python train.py --arch="convnext" --model="image classifier" --dataset="photos of arthropod specimens (BIOSCAN-5M)" --train_examples=48750 --image_size=32 --crop_scale_min=0.5 --horizontal_flip=true --translate=0.12 --color_jitter=0.1 --cutout=0.4 --targets=["family"] --num_classes=218 --isotropic=false --norm="rmsnorm" --activation="swiglu" --moe="top_k" --num_experts=32 --moe_every=1 --expert_mlp_ratio=0.25 --experts_per_token=1 --shared_expert=false --patch_size=[2, 2] --depths=[2, 5, 5] --widths=[64, 128, 256] --kernel_size=5 --label_smoothing=0.1 --loss="cross_entropy" --optimizer="muon" --muon_scale="spectral" --lr=0.014 --momentum=0.95 --nesterov=true --orthogonalizer="polar_express" --adamw_lr_other_params=0.0018 --grad_clip=1.0 --steps=24400 --batch_size=128 --epochs=64.1 --lr_schedule="linear" --final_lr_fraction=0.1 --warmup_steps=1220 --weight_decay=0.02 --adamw_weight_decay_other_params=0
Rows from block 8 of a small image classifier, named by matrix and row number. Rows with one number within an expert belong to one neuron, the router's apart. Each number is 128 + 24 x the weight over its row's rms, rounded and kept within 0 to 255. All counts start at 0. Numbers have three digits each.
After each expert's rows are labels from the 100 images, of 14976, where the router gives the expert most weight on average: "colour at peak" is the nearest of a few named colours to the mean colour under the peak. Only what is clearly more common there than usual is listed. The data: photos of arthropod specimens (BIOSCAN-5M).
# router: router (model.blocks.8.mlp.router.weight, 32x256, trained with AdamW), inputs 128-191
# gate: expert gate (model.blocks.8.mlp.gate, 32x64x256), inputs 128-191
# up: expert up (model.blocks.8.mlp.up, 32x64x256), inputs 128-191
# down: expert down (model.blocks.8.mlp.down, 32x256x64, transposed), outputs 128-191

# expert 22
router.22:098137151153206100142133137128156149146113107117099126138147142139121127145127130140115173119166113114122114149144135094117141124133127131091140125160111099114127085095119115115178162133151111
gate.0:153162123111080118128137142108128123101125148121117130122136083103093136125101118155121112140135129116146060127096166107138122129100080117122102147131175082161165111083124129145148107131152149
up.0:167139108127104113116135135114143108138132152131126153099128126114143127104124121151100106133137104141120097113091133093147106135133101114099159139147152086110129111093097172171138110154161139
down.0:090115131147130155137078119175164107128165163120126127154122075121167129097086122126111143141131104114114129114155116099121107132145137111163151153100133116122136139124145145072092130110118104
gate.1:095103105162150143117098123126122161141150144115123094121133123112149126127137111166157126131128092137051142163139122120133138131133111151091100120169134081148140140138136127120120129088124132
up.1:168157140140137165123118127161125132165117091100147096103153142086103131150116120115132131124084133161107129138175115135122138127156148177144118145103119101105104133102123122144146131078111104
down.1:119141101106088144124083091141139109138200107145113105143110146119128127088121138159158132118134149150136169091142073135092125066076126125108152136108132103134111143125142176131116166109171113
gate.2:135095129141158131133122128142125152127135160184085123155148119128104125104103100099146116135140145122124173127143118131121112134157158123142167122088130108097136100129122121160144111079137127
up.2:182143113128122123097155144135145131132140123095082102134114124116151131121105109106130101109130149088095123099157068145109113155101119104133124140158143097133133117134073096101154107111175154
down.2:186117182115128141121107150118094130123149144124153163151125114101166158133129131128108092124145169138103116130087147130119091122131127097164119158113132147100110118104121121202114133143158094
gate.3:114115104121110134162126115137123127170123134157133136137125104139096138164148148116140130157143130140125182104134108103109145141113141108194112146136115130164139162131118070120134114105124136
up.3:122133126134154123150133114092149136086104143121106158150089135124169132112123115155161104135143136125148087132142112171110142090163106174092130121135107124113118094161117172117040115152118137
down.3:088103156080124104120089123102157155105154128112133168140141143146108104167095103147148155133096164113090170124128160108143144112161150090123130116165087081146129173148117107182119126157131114
gate.4:157153107132128156157098135116098079099135072099128106122070151112155138133112096136115102142111114125121136146094090129110141145118132084158165139174110143139137188131118153102169142116121177
up.4:091118141131116125142127132093118105147100119177117112122136121117120153167147112164110086135141153101169147134132117128144106124113157092118104136088150113194125165074166138152124094165115101
down.4:107112121123130138156141167067075151127187125129110136145143143140112146109147145130102155144139089073110137118179157142131181117145167107114108127116139108169116126111128117131142095168116165
gate.5:099156090095137100101138149121117140107124090141074115143143095117165137102115176107126116117146085050127145141092079124148134096160126173122150117087116149101176121119140132112155167116114132
up.5:096149115103121124134129112136098147133126171134084167126109162096142161163108136120164126112130141163158155110113148091136146131135130115188127155138096118180121108179106133128102163149098126
down.5:113114148127123134113140110154128086093127097102163145082114121106170185123136083120136156151151126152131131128161135179079112130138154150142104102134074132128135150141136135120140144108120134
gate.6:134145138129103142148119083165144134103111152093095119128105169129174115139080130118142137121112119152115148157128144141123136123121146140135107113137162151107145073151148138117125147126134136
up.6:103112131128139116107138179102110104150158118130170165144133078137054134127180123138113121138138131102144116093160103114102139137138145125171139132137113097135138179125105129138154139124131124
down.6:163168147147137096121123131122136107143139164140134153128126158132172132154108142149149132126106134102126129181144149111132133171138132149154125173119118093102120093123115126106119117142140114
gate.7:124138147143135156169130124104155134183138118095135132142140149085095130082127116085108153148150129175127119085120066137104129101120123104147098136089144119154188110110106181117136156130134140
up.7:081093144109139142166132103103133122176085125093145118145128151092076113125102125080107143136149122170103136095153069118132144104120125111188107112089128112140181103117114183129116142144114134
down.7:153097137151138147104128092153152118106126112139134116099113097118143150103121124132109118131135105152111130114115096133138141165131168129069136114132154119132088153155111116167149115119101154
colour at peak: white

# expert 19
router.19:107152138119136135133110157108097109126088132135125161128151107137092138154141112106117138139125117137161138143148106124124105106154101112137107109129116131109129152123088140172114143088096120
gate.0:120138134138147152105145146114125111133124114145145089110147113090146144108148112144148137160179147136114175111100120149150137108110125112150130101086056126128098148125149101095129098101117164
up.0:128111119090126133103120104159118135118147152094119148137106140167106107164113129108124111110104133159146101154161155129101119157150132132093118161154170135117133101130117148149119164130127096
down.0:140128111111122135149109110116089161110105141133107109156169120123119122132157127118083192125111160141138114134150130141148121120126178157134111104120130149127115089146076107121132123203198136
gate.1:125153121157114138135142114160138129093130155096120104151126119132152152126097141135152122113129147123119134126090115149133114156113108133097140110109108152137099154110138142110122106123131083
up.1:097123137155084113149122115144128151107125119105130115177170138134080150125076134128145128134140112129081126118114159139166114159121149193096192110151086114132105113090145117116143145168139123
down.1:132145162118100166102112127133105082099131113124148111120148078111115139161114097102076111133150069143089107144109120147150141147119166163122083114089115124084149133090120114095138084140118107
gate.2:168108135091091125128122121149115090116107112127118116135146122118078140139117115122143127132108190119113117161109108159141095120118117159159119108153128166147119131121124146146134156144096136
up.2:184153141147132128121118151135108153108151127128118134115152139103093085173134152120120140130140130132118152147155152114150111099100086119136107140134093078121154069134127149109127145130126130
down.2:137116155104123122149133141109135140129103146115125149127125135115179111117115185136077084111134137144079070140132104132092103161090094110109184133092158120137130182147146157120133098162136130
gate.3:145094148124152127128127119148138173132163146156112133135184132141087144164142142089118147152110146153128129124078097130168093145093103145107146129153139140113089108132115074093154196147130136
up.3:122133097143117133093140138121136107112130127118136141136096132118189117103135134143148104095144103100129159138194144109102169095153132113121108143083144118161139141142146162161126060105135121
down.3:091148112153132102115147137192135107090124120163151135110145102130101200152110096118138140104089142129121121121105093119129115134140141115149087106117131117146139152118120079082125130109076115
gate.4:151105121126129144092099140128124196146103176124116119082103148125128130113133147137144109132117134126154129120128092118146103143166103121139139129080076080129125092121086104154104125171161115
up.4:190138148167078145088123128183090144085146134128129150089114126126089095132137115097120085108107128130129112107126074109126122117155119158150133163148087073111078108125108122155116147162140116
down.4:109112122108142157126118119104142117131151122069111162155141106104112115130126132145104107113146140168139091125148103141121113179122142116155168120103100115110121160143177192131123108124141118
gate.5:074137112108123095192125110117108144160141089122119118146117113101131081098134145209096138120139119099136108127132147110148098134124131151146139147123151135131151174120103101059133149144146138
up.5:089127107123120108184109111116116163144134080130098108151131108102131110107104137182091140118116125113129118137116146086149086139110118148165147141140155141135154152112108107059118124132149146
down.5:119151110168131128067115137148150140141109091149168138146142138153103144177120122140153152153085153138148133111118136163128171141146135113118141122137128128162095102123114158112146102093065116
gate.6:122166125112158113116147138122129113093153105141135140175107144111154137139109151079106143129116144151145115116140116136100170140110133148149161125113149101156119131169134118110154146141131154
up.6:111150135123162143103130141108110123086134119127116137099155138130130122120149145090127125127097096139137111109136126120108122090098118140143145121124172118160111138150115136166137134108126145
down.6:162138146138099142101149095132156084126104121160129134124119118140127160124104091148102128082105148119128139126130114114137163176082147120167100154131095130153134137136149147137131126151130133
gate.7:143100114135154147115130156168135124098134080113140127151144143125094136170136159129100139154150117123117134119105097130156087133137102117150103137144142135132167108108084099132099188079161153
up.7:156117124121125145103125160170133143103130122099177139164128168119087118177100157131111142133153131095156109085111140124157076160134155109155093144166099123105190121132114092131108193075153137
down.7:133117149151149083113107167094180146144109130138163113135153167126179143151121132078138161145096129147140169120127179123126137142105115159156122142145158103150087163152117144131135139105133108
colour at peak: grey

# expert 20
router.20:072130127154129151131118156103124129146111181128106167131165126137124082097162122138140117115117135167123160144134063092126153130091164151100148179155186133149131131123135072129143116136098104
gate.0:120172089147097123100142150108130144107132082152128144103109122139127107074102134118138125141124170145144161140153135139097140159127126088131129111094143133122161135145143076121134141124124115
up.0:151127145130141137127098106117112094101153123097089109172144136116145116131118118127105141125104098106101134122129174091161149121146105147088133144132142149122110134132111163116088163159122144
down.0:093145105174137105155105137121127121130069099113137106163122113138089126117097139120092149100158129111136121111102163097159163126117163116122136119092127167148105109087145123135125149116118114
gate.1:179139098115143138131102159130127155100102144113161113173175174148085150155156122109118138123133133079123154101159112139120119154122145109186172130130153162085114148112142110127121121153132107
up.1:155135122103132155125097129152140146127123164122160113156132167150102158148163099108154135109135120090084154130149114127107139151126118126214139121124145140087136131124097102099116150118134110
down.1:155167155153086126118175139146116104143115106143129120111171104112128150159149158113122123127134127193144139109072118121138096166129138125143099129123129122129107123095094155143079115094142122
gate.2:143166136145149094160180128116100156132095130136104119102118130117174186071109093136090105118118149157093127120132133124119157109117142116135159130132144131149092131134131114133129065133171140
up.2:115152109169103134089139110140082133081132134127140142093122123131107135151145147139104121149133152136122142102161099131144132150130123092155114138143100061138123151122152113157156077143135106
down.2:119138085152105137106085167125131151110073116125187159134127144120137137117121089147159162151130178069131158138193117125118151115107176131124163136110087100143151084111105155159150129106116121
gate.3:133121097137155142112124148144132115145139153145106136099159145147105135138148094146126112135134131150105116146077176089102099143137114147125127107103143125162217137153118155142125130097126102
up.3:128119148127154156146115134143119102132136192112139131099149125136096138113140093157132101122112116141131129139132155111104134147159087177111121130133095141138159165145075147112119187135121101
down.3:106110112153159138112093110126170124112109145146058134111139149118117111127104086120132110123076143147095148119166107118176193143149129122124172124116147139171154109141116123123101137117129149
gate.4:151114135103156128121123121120097087128132141129148162187141133127087125097114162112120129103153128101163145121131149087141159100142088113109148103120166103172149184123100128125114153104110109
up.4:122160136135083110114154145110174134151136095145101150060118145122202147163136112126134124149102153174100114118149129175103107149162169140126119149158102149086091100108135133163118083138102163
down.4:108113107170140109083087122152130138118139100104121101125116140117133150128132150115090127106096132097132130117112153101116187135073128161133112149120159108116125173140140123128112106083065107
gate.5:144129130093159141104098151125150151132146166155109140142123120145082137153109144120121138134110123105103147165126110114147104170155154118095127140140172109079170143168122106129127165181132131
up.5:149089145144140100108106140123179119136116114124090156084086094108143126122115120121118123128098111121085131172117119082156117115184124147148101123166106084097104127124104079139132153140150133
down.5:119120104114105108136127124121142160146083149104113139089127192067161141193112075147122145107130110147110154107109156100150128123145114163130118135141109066144121146149140089145114099147129132
gate.6:103123127114115064085122097124095106127146092141108173149145156108167170095142126106155102135074150110118104101107089115177128114161148127107145154140109098081115130100117140114097111103135140
up.6:132166120084115112123124106142078116111140102137109162153141147132156141088141140123157114118076132091089107136114081105179119108156158137110123151140138112094108128091117121136114076104146144
down.6:134129101144123107106117181162124135101132136102080140178144074118137108074130140139145134160147156161129158157153092097132139126171134123077121140146127125111102156111185126116104109183144098
gate.7:096117132152143127140116172094153123121124107109119140136094128114106149169105131098092121143101170116112132164130093132125087100128118164133149106127159097133198160124111113133131134126104128
up.7:145158145106092128095132101184094121130128136149128110121158120126138126096156104121127113116141115127106131136111122132137150145103146140142101124127113138124074088114146144104123122096159150
down.7:118112157115120092116085138151144103103137147100142137109138142129111102132148155090117137131145167121108148146111104125120148115132162116119135109094160118156115160174127143147164117087116126
colour at peak: grey

# expert 1
router.1:185145098156113122153133128091161167193129134094127104144134169107110148102103119066122138122144154116187094146133108170171119071113131132123146134157135112132127120137119117113171098111156096
gate.15:108098161111146115131132090139154148141126160104131124113124128101193111124139112098148140121119160078164119114066146099141088082143137152108166135145161099142133133126101105120102121173152131
up.15:171128125162156121128128141119106122161146120139143110127110157096168154137158128144111165115144109128172116104116143114103090084130134148106130116121118168093084120113084151089109112144105100
down.15:117134133140109118091140121127113115147104149091156120143130127105122110136110105139149163123141092133157190090140097123088151118112140149134077125139081089118124100100145086146117123169127115
gate.16:083160107138117134109125118133147067148105149125088125127148147139157163154161137152123111139123145157156096127135138123139145122080156133099146139083107148108075175140125195155096100099120116
up.16:146111122142117131156124117133150107123112122142146103137132114150133129152120145138119112121127101131158114127176119136166112166088159118076105125161087146103082153109140155139109085102091120
down.16:062095115131141107173140144086151104153182115124178144140175140110144149127125134107126118120137112139119178144140127117189108118145130109140089156045126137128168121102131137074126175143084117
gate.17:203108158133160124133137132139097131152117107109154152123108133124103122120080113096178089148147136140133122118126127185106147113136089127104126120172121118152096168128131138136181161166119154
up.17:205104143128152122146140132140102129148099091111147149125110151117103125121078117095178090144161111146141133126132118191099145119139087127116122120175133115145093155130118140135156170161129143
down.17:163146117144118146133167130129153116099122101109101107149103114119151123149128119146148163120111098124138109098067157129137121077150146138130133147106148116112154140074144129151106109145151135
gate.18:068113114099141098116096138136120124125113114168102118139096141124091152146123118112152122120156153122118137106082185118095113125134114152092115135144074106126156124149133106123110179086103158
up.18:161138143131095153148136124103133125155135143074138141128152111156137131088128125142093125132111100151133108160174078132132138143122157130138142128103172127138092117117124132144169087155131094
down.18:161091149128141133173137065092158130134136127067081136125146144133153103111134149125080138147122135097121110105088117111145116155112150144137110132134131109106125100147076106124123110149151132
gate.19:174134088153128107110127106143130129105116072156106138115151087116073104134109152115138127114121127099110157143124093119147160130106097121123119111189119123160173117122102129130121129166139147
up.19:088160150119113140146105146136148083165128189106129111130112166130149136124147119143121136131131123194141111125134160140112111129157190145150153144056154125100102113150158122116119126088132118
down.19:148119127133119127155143116164170121142063169123133168139122156124129080133133168158141147103143117146114143164155149114109138141100140180111079150124129130113112116135123118109119131079095159
gate.20:201147148154126126122120100138108095127144149113110108155122114144133125163152184122148132134122158103128096142067174143146150134117162107103140124130123143112127121104139170114146120122099153
up.20:124108146067149106110131127140109170157107130110134139132141113139119123122112134172135141121129126111180155147162136121102160134138131132120120108142189113120126106155153088116174139141137110
down.20:080158117100158136127165158124114100171165146109138145117144121125127113132121117131171174148132147150157111121132158104106124144157160136156129087116109114148121107101061098137195115117100140
gate.21:146131104147104078113135085118121069088118111158170125111106118098098139127119116139138102125120129128148181117187101096088181120130116109184122132110124102117104105130174113114087098142142104
up.21:121124085146126093121134106115129098091116132148153104120111130110100149117091125115147122117125117127155183127171086111111161110100111101140110135115130108123133099151166108115116068146172112
down.21:117108112084108154133088156101150142170110082133153139140130122147123123158135135135168116082118128141121128130108151117118108155109116157127162135136134181115130106147117100144161127088085093
gate.22:096112162076121148122137157104152168143117126092142131147108137101146111090134143132099177122137136102125118140101095097096127119139112118134141107086158142140115128167134080127160128108128173
up.22:159124130172096141171135115155137084148116099144135147143120098162122177133098135152147117140140116105103151130148146155127136173145138114168100122154117143115124106125114155133093111166137100
down.22:135158117091139135124092114127127161159150121122116131109109115130113154142109128081166073154113096183153059117148128079134079166133130085124122115121134148169098103137108125115138110096139104
colour at peak: white

# expert 0
router.0:137125099146112154125095124143100125092135094166125109118149137108129113097162131117139122168074129107134179112157105133099160132102153104135132155099097145131121177153155159117055141124124114
gate.0:150167130126109133157140117167127164120130113084103100177116119117130095118107143109105177114137117102091139135140115157166118113136115123117116148126154108153096089133121146126157130105125128
up.0:164144116122105091141121120131131128171132127112107092154129118114141135144127116088124162118129145097116145093145155110114142127141144118106136131094094099120083115098150106123111150114152128
down.0:132083090190102135099092163103145129095118141117088115145105069121100130178156134162107148133110141149089155142129118153145144108097128138163133099170152084137131133157117125160109153114125121
gate.1:138082162141143109129111106119141175084147122102118147119091105134156110110107141151119105145128155149112102155104078119131140115110103097137126150101198150136093132122123119159126120127153108
up.1:091096134127103157116100132099131161073132109127170144109113125126118107124130143126118079118104167137118094120164146098121119114131128141087155137138143128144165136150154165137060123100148117
down.1:141125125102169144085087096139144114157151103143117143175149128146156077152161139167081122098153149128107162159113139150140123109172094109100099141115137138119101096127073169120120126079081101
gate.2:173119110104130151127123119118149140116136120120192161152143123153141109134124133119139089127132130130126096086145157122139106154109104118112135126156139131124097118122144092131108103125152137
up.2:163146136134103122127126127119117137129140173108169140093116140117161125119144116125121139130128155116108122112121121121122139130131129142119127123115101107108078107149159120158100129098153116
down.2:136127081126092126198149131171127069179112156093132120099125067084081135082111143122109111114151152131118110126109124132158164151156119153120118160189123145143112139090097103110100134108117127
gate.3:152115128140132127125130164094124142100102171129147119141100099129069131101125129138171157099138070118126145123107118127091126133170154120092148130133108125112135123135138152152123073092124115
up.3:137106136118152098103137095173133113131145105109157161122154111133137126159147124094125131140119151118118086103158126103146128128090100109113101108114110161083111120192139119117089144156117098
down.3:117093130146138135144114135120124172126126155097115109161155160124134100151125097141137131137088081123115173171104113139149112166131107099132155117101120121096106155120104149108150129161130108
gate.4:148093085095146129102118124186145195148076116129087137107111113101087121151144139151106143119105112140154174113128131158118147124135078097165110117085119113121155152161126136137151132122122143
up.4:121160163158105134158143134076130087105169143120147132166126139154155142109129118119142112138154133103099088147131130108137121112122206157113126163143150125127097113092143116110131117150127110
down.4:111142139124119108127170115134150088151107097143126142148191155122102163112119127139138182170085104135141133148154155108137108099139209100143168159110103145157099096142130122115111156109133130
gate.5:110105134141137111146108119152141100120090123133136127139101143105107109148120119140110118123160138124112129129113127143152142121167108101162155123124111184140173145157089129110089180140132108
up.5:165116144117144153112133110127119137082092095110103130116128137140110105133145120128116176132106120116132139117100171105122125140114072128107113110140114136138132136114119072117108171122174128
down.5:128170134116148171136154124138166147125149115088117154116119122130111136142109092088103083139128061134107114119114133120127176165116132138142149097132103144132077136091125173118128116118130159
gate.6:189146111188113143104127113130090162168112143144126118127121136124154155148106159115064167126090131156142206142182093165101131137113163115132102114150137147130156150152097139107128154178128110
up.6:043130106075152124135141104132182115118147104148131102154155146128141097120129123168137075148120139133095115107128083110153068114144143107136121124159141083141150107114113126111149154102103129
down.6:142125135104117123108145122170152119164098127121102109169141091150115085116078126120164133107127110141119121147101135148163134182148128127145081159141130115156102134083100144121082091112108123
gate.7:117100098135127180095122110136149150111131132133143122161161128097124145132105135120093146139130134164110129109167124130134114134105130099162112131163144133137173143150144156136137134064110117
up.7:138116138146140108089132150176130127157142101111121144119177140110111138132137142101074129125098134167147130128097136136114102092164127121094110131135151137100111169144143124132115100074122134
down.7:122120168079123143182131111159147166157151161109137116146147135111142105126125155124106092077110132163111153107131130110094149091109144113104126108093104131147122098137164130152146108148144122
colour at peak: grey

# expert 29
router.29:159125115162126128126157107169156113127115131102109164128116114142128112170116140101141134136110113155116083146090176097119106121095159073102108138126145140094160139117150152144150111132152120
gate.0:114159134136140109123117120105131121138122124144125097155088108152155103133155140129110139133125124157153167162068149187137118102131163139142105132110164148082134149148130127124151110143101147
up.0:109130146141134118135125140096136120124131151170135147118154135168165141098157117132110128140123186092144138194100149107124107130130186172098129134110155126087101111110092142146111097163129152
down.0:141146110111175052139113102130132161110133134145127147116119128132122178107141127143139109117144122138129112150161142168145111114133116148104143132131100035124138144140134118119106138138138111
gate.1:104152140151076154159116113115108153150102148115125107140096106156147123084087096134084159131115110142102121090124134104158161092148103143124130101142128137141132162111147101154126155117132116
up.1:132136143088121076102117133144143130117141151160146123062129111139078145059133090123124109149168167160081149107095105147124097126164122073134160143121099120126098102112098145125111174093083124
down.1:109103117152130115136133099126091146137145128150115163133107172108088117146106176162087131107110125133129127153126174108142153119138112102124141119129127115129148129165135119121073159130135152
gate.2:107160097130123109083136125124168156139128156147182116097092127146122135120140105139134122129103146149156164137134125149114115114136106097085163127107113126143160134121119142118173117100110136
up.2:130153141110130111084139125113150164128155177138172105110124120132136118130102110130120096111092149154142186136102154159092104122139122120094169134103143098131179174143129128149161106109125143
down.2:120089151124133097112093178104082147117129143139114084144120143133113143120212112116161141112117137128142104124131077121086137083127175109143121123107153128141119111114116123111104192155119134
gate.3:155086162118106163158141109136121122153124101143174088103106124153153137162142126153188144119072142151159106117141095149103143116115096100164136132157106163140172129106130091112144133143129142
up.3:164111137136135142157118114156140117137106095124102118140115116155163155149131144130150153121134106116128124124106115146063167110145095110085104104131111099105134109108139087127153071148125116
down.3:128153131126107129074150121161145137165116068121148122114105121128128115147089113136125163133134144151136128141154158151109121146114183149164081145153144151120112107129139133110112120105121113
gate.4:120164125126138101114149138134122144160103134134131149142117134106115154123149143102137108145121124144140133136072153144126100143145091182196158143123143143123138202129155108134104163126087103
up.4:131128105145143126132118125135142081126107182131111112171098099127121117150167136083137125127134121141141146124170168149122139151104138147134076126074119113130098135107158180123122102132117109
down.4:162120132130117131109137129164115100130176107119122103095131185135121112107114137135156143140124136127104161125119113083093134129112146107111151143143143154119160113101108130141100125156116150
gate.5:103110137127123156123139128165133111120141144160123162165120122121168137122109108119131125165134092125136117149106195130093135122132091143140084098143126125081139116092174137121150087147121116
up.5:131170127116135091112108105142123158111109139099166124126127144137105138143126102137164135150121119176134106107146106132108078135117144113166096139130129110134145107150115071099123165119137152
down.5:117111148139121160114124168116115115138128160174076122111173118136105137143110130150147124162104073108128115105190095138162166135136157123135142147121113125117112160138133104150144059122130114
gate.6:111132149135118105111135104148126213125090114130081139167116107161122116114092151127136151134151120140131111105122173113158061104126125158103134146180127118137158136117112115129113179136130123
up.6:116119097094130157108104129134134092121097185150144102156156153140135151121138130137103115151107161122165156171123144135151148108145127134120120118114117123107102129094194150115159094093090140
down.6:073115137114127137107112155129129147052135140105157136140152144126179109153117093120128102167126131125102120093145151134152151097128106115114194095171129120116125139133117112130147148102126141
gate.7:196138104143138098131154118121119100111138151141161118122113135118181129124149127109129136122123111108113121147113088114112110147117114134114072107117141121137150159091141143127116150103125157
up.7:142138136147118118122132126138145125130115161143128158126116105124131158119112136106128141130117135132103144136117099137157089159128125125113096132121122114168108124102162110144108137070115144
down.7:085121086133109152170137118135138076156085131148119104089145137122102125145172176137155167156135112147095105144134121123150138135105150140141130123143106158119118105124137117099086140187116102
colour at peak: grey

# expert 14
router.14:135142082132140110086113153120099139112149131124160168170105142135120164172162160115104121115122091096143123132112112100134136157127139133127119177104159127124146111142144127124146138131135096
gate.0:113092119153076141110148115134113118098104149109134167125152080126089148111110155143132117140106133143153179139114149124113132118158078094079093118074142107118134147151158087132111108090131111
up.0:143102144142095134107148123129125137087111123105116156116133098135130169137120126142142119130125115126135173157121154130122125106125095126072115124072139113137114132143162081129104110118112128
down.0:102140109120086177125127103120129136122101137120149164159137085115148111154107072125132098152078122094107102126093146156138085117117125112128146141134130130153145150109097119092173152103112124
gate.1:140129157097137140156127153135104123155106156124149149136128142164114141146116108121135103146177156134108115160159169133125139143152092182117152143094120154111127095159141149121131153132084156
up.1:113113125121120155131142108103155139125162115139102096131107120079174130141161144143113147130107092114149144104064114124130103121098144078150115135115156118133137148106122121126123114125158098
down.1:179166112158138142156114119157125126114138147134134109120136064145146121108133127167196118152096165134084151141135164126088136118128109111135147133124125170098147149164162113103134121163155136
gate.2:161111098124133125109108154117090169131146127116140150092133166124104131121098127109124117130166085126133113128137141107131082090118133117127123120128143113116097179119132129123083135142163147
up.2:163124104128119122103092150127095160114147133108143146120142164117091130105110144120131097126152092141135121133143123125112084089146160097152138108129139123114108178127103139130088140137152139
down.2:124145137139118085139128175129149164159185126090150117169131115143137132128144137126123140150111141097133102125164132155140100106134142167092093167158147103106141110142137157145113102117125130
gate.3:147104135137133140162147110156120139122133115145136123149146133097123122103117112119157083132123121133120138111097054184152119105128086124097130111121112103129182128134089094136121125121154105
up.3:067104093107155131131127142103118108108135137110135119122123162104114138130150137099113191121144127108118099092115127128139163120121114117130122137119101084134127096113123125124148146141122132
down.3:093083108157135128125131150097116138124112148143100153127112082105117115141113176149095101148151125151165144123108157116122146156073117104131096123121130126101128090128123097166089135126177111
gate.4:142103112128129149099132140110132105114104110121172098104104166147089128128138152134141118126148159122134129087133172116148105128074115147145108116119112115114168124120164131116152133110134120
up.4:125123116125135188135140147120093141151120135149145093143119155105163112166127103167134131134132131117104132145078146145115144136087138117167100128100126139095140085133097150109108144116110157
down.4:093136151157160154149091152159138153119149097112126150145142145104134115141093085170133093143125118106134127122099106135120112149149166166058108129129170122144138135135097129096121141101120118
gate.5:149115116124124127121144097144129108131097118132122122129130164127176150160146146157125156154136112107161106149127112121095091135172189132123193123137138124169135158170124107133136130136176137
up.5:154139104120144123125141095121107106130102109152122140113116127111085148132131112136119162134144114125157144113131120121127125128149147123102157125103130144149193173131116087142071161127147133
down.5:115145126099138105099111138148189116142142141092108137106140116130132132088109153138108127167155132123136101149127105105064162124131145173150108102135108112135151100108112182128118112113116122
gate.6:124110102143124132121125136096184119134132147141137142125149137161163116108133163145118133097131089164122130141160131130161177115120138113060134170124089120121177121150138139143129137120091114
up.6:155108135112130132107105129105149119134104153096111145125150175125145125144113149138126137111125132136124139153150137167197128110105170148095158174141117098111146113164123135124152166094126098
down.6:112146145137123093096096104105159126158092143143136134120145128122145124117116168136159136121114111101119129143117128164158106112066109086111147147108088118131096148105112118135143113134144108
gate.7:157136070145159137114153155130165121159130106139091089142118113091126162150156143122101155116085123135125127134131109130115116141160157133146114122132132171117122147135116111130066138146135140
up.7:141123094142142144124146172153166112158113159123098114140118159128149146129168141130104140124095133108133129124143078128125116108158127153192078136116127144128133138130120110151086158111130120
down.7:138127154167181107117129144166104102152088159151135118124120129109162151105125125133116145139160175158122115116097110123137148152146143184146139104175110172164153131109112116089077088145112123
colour at peak: white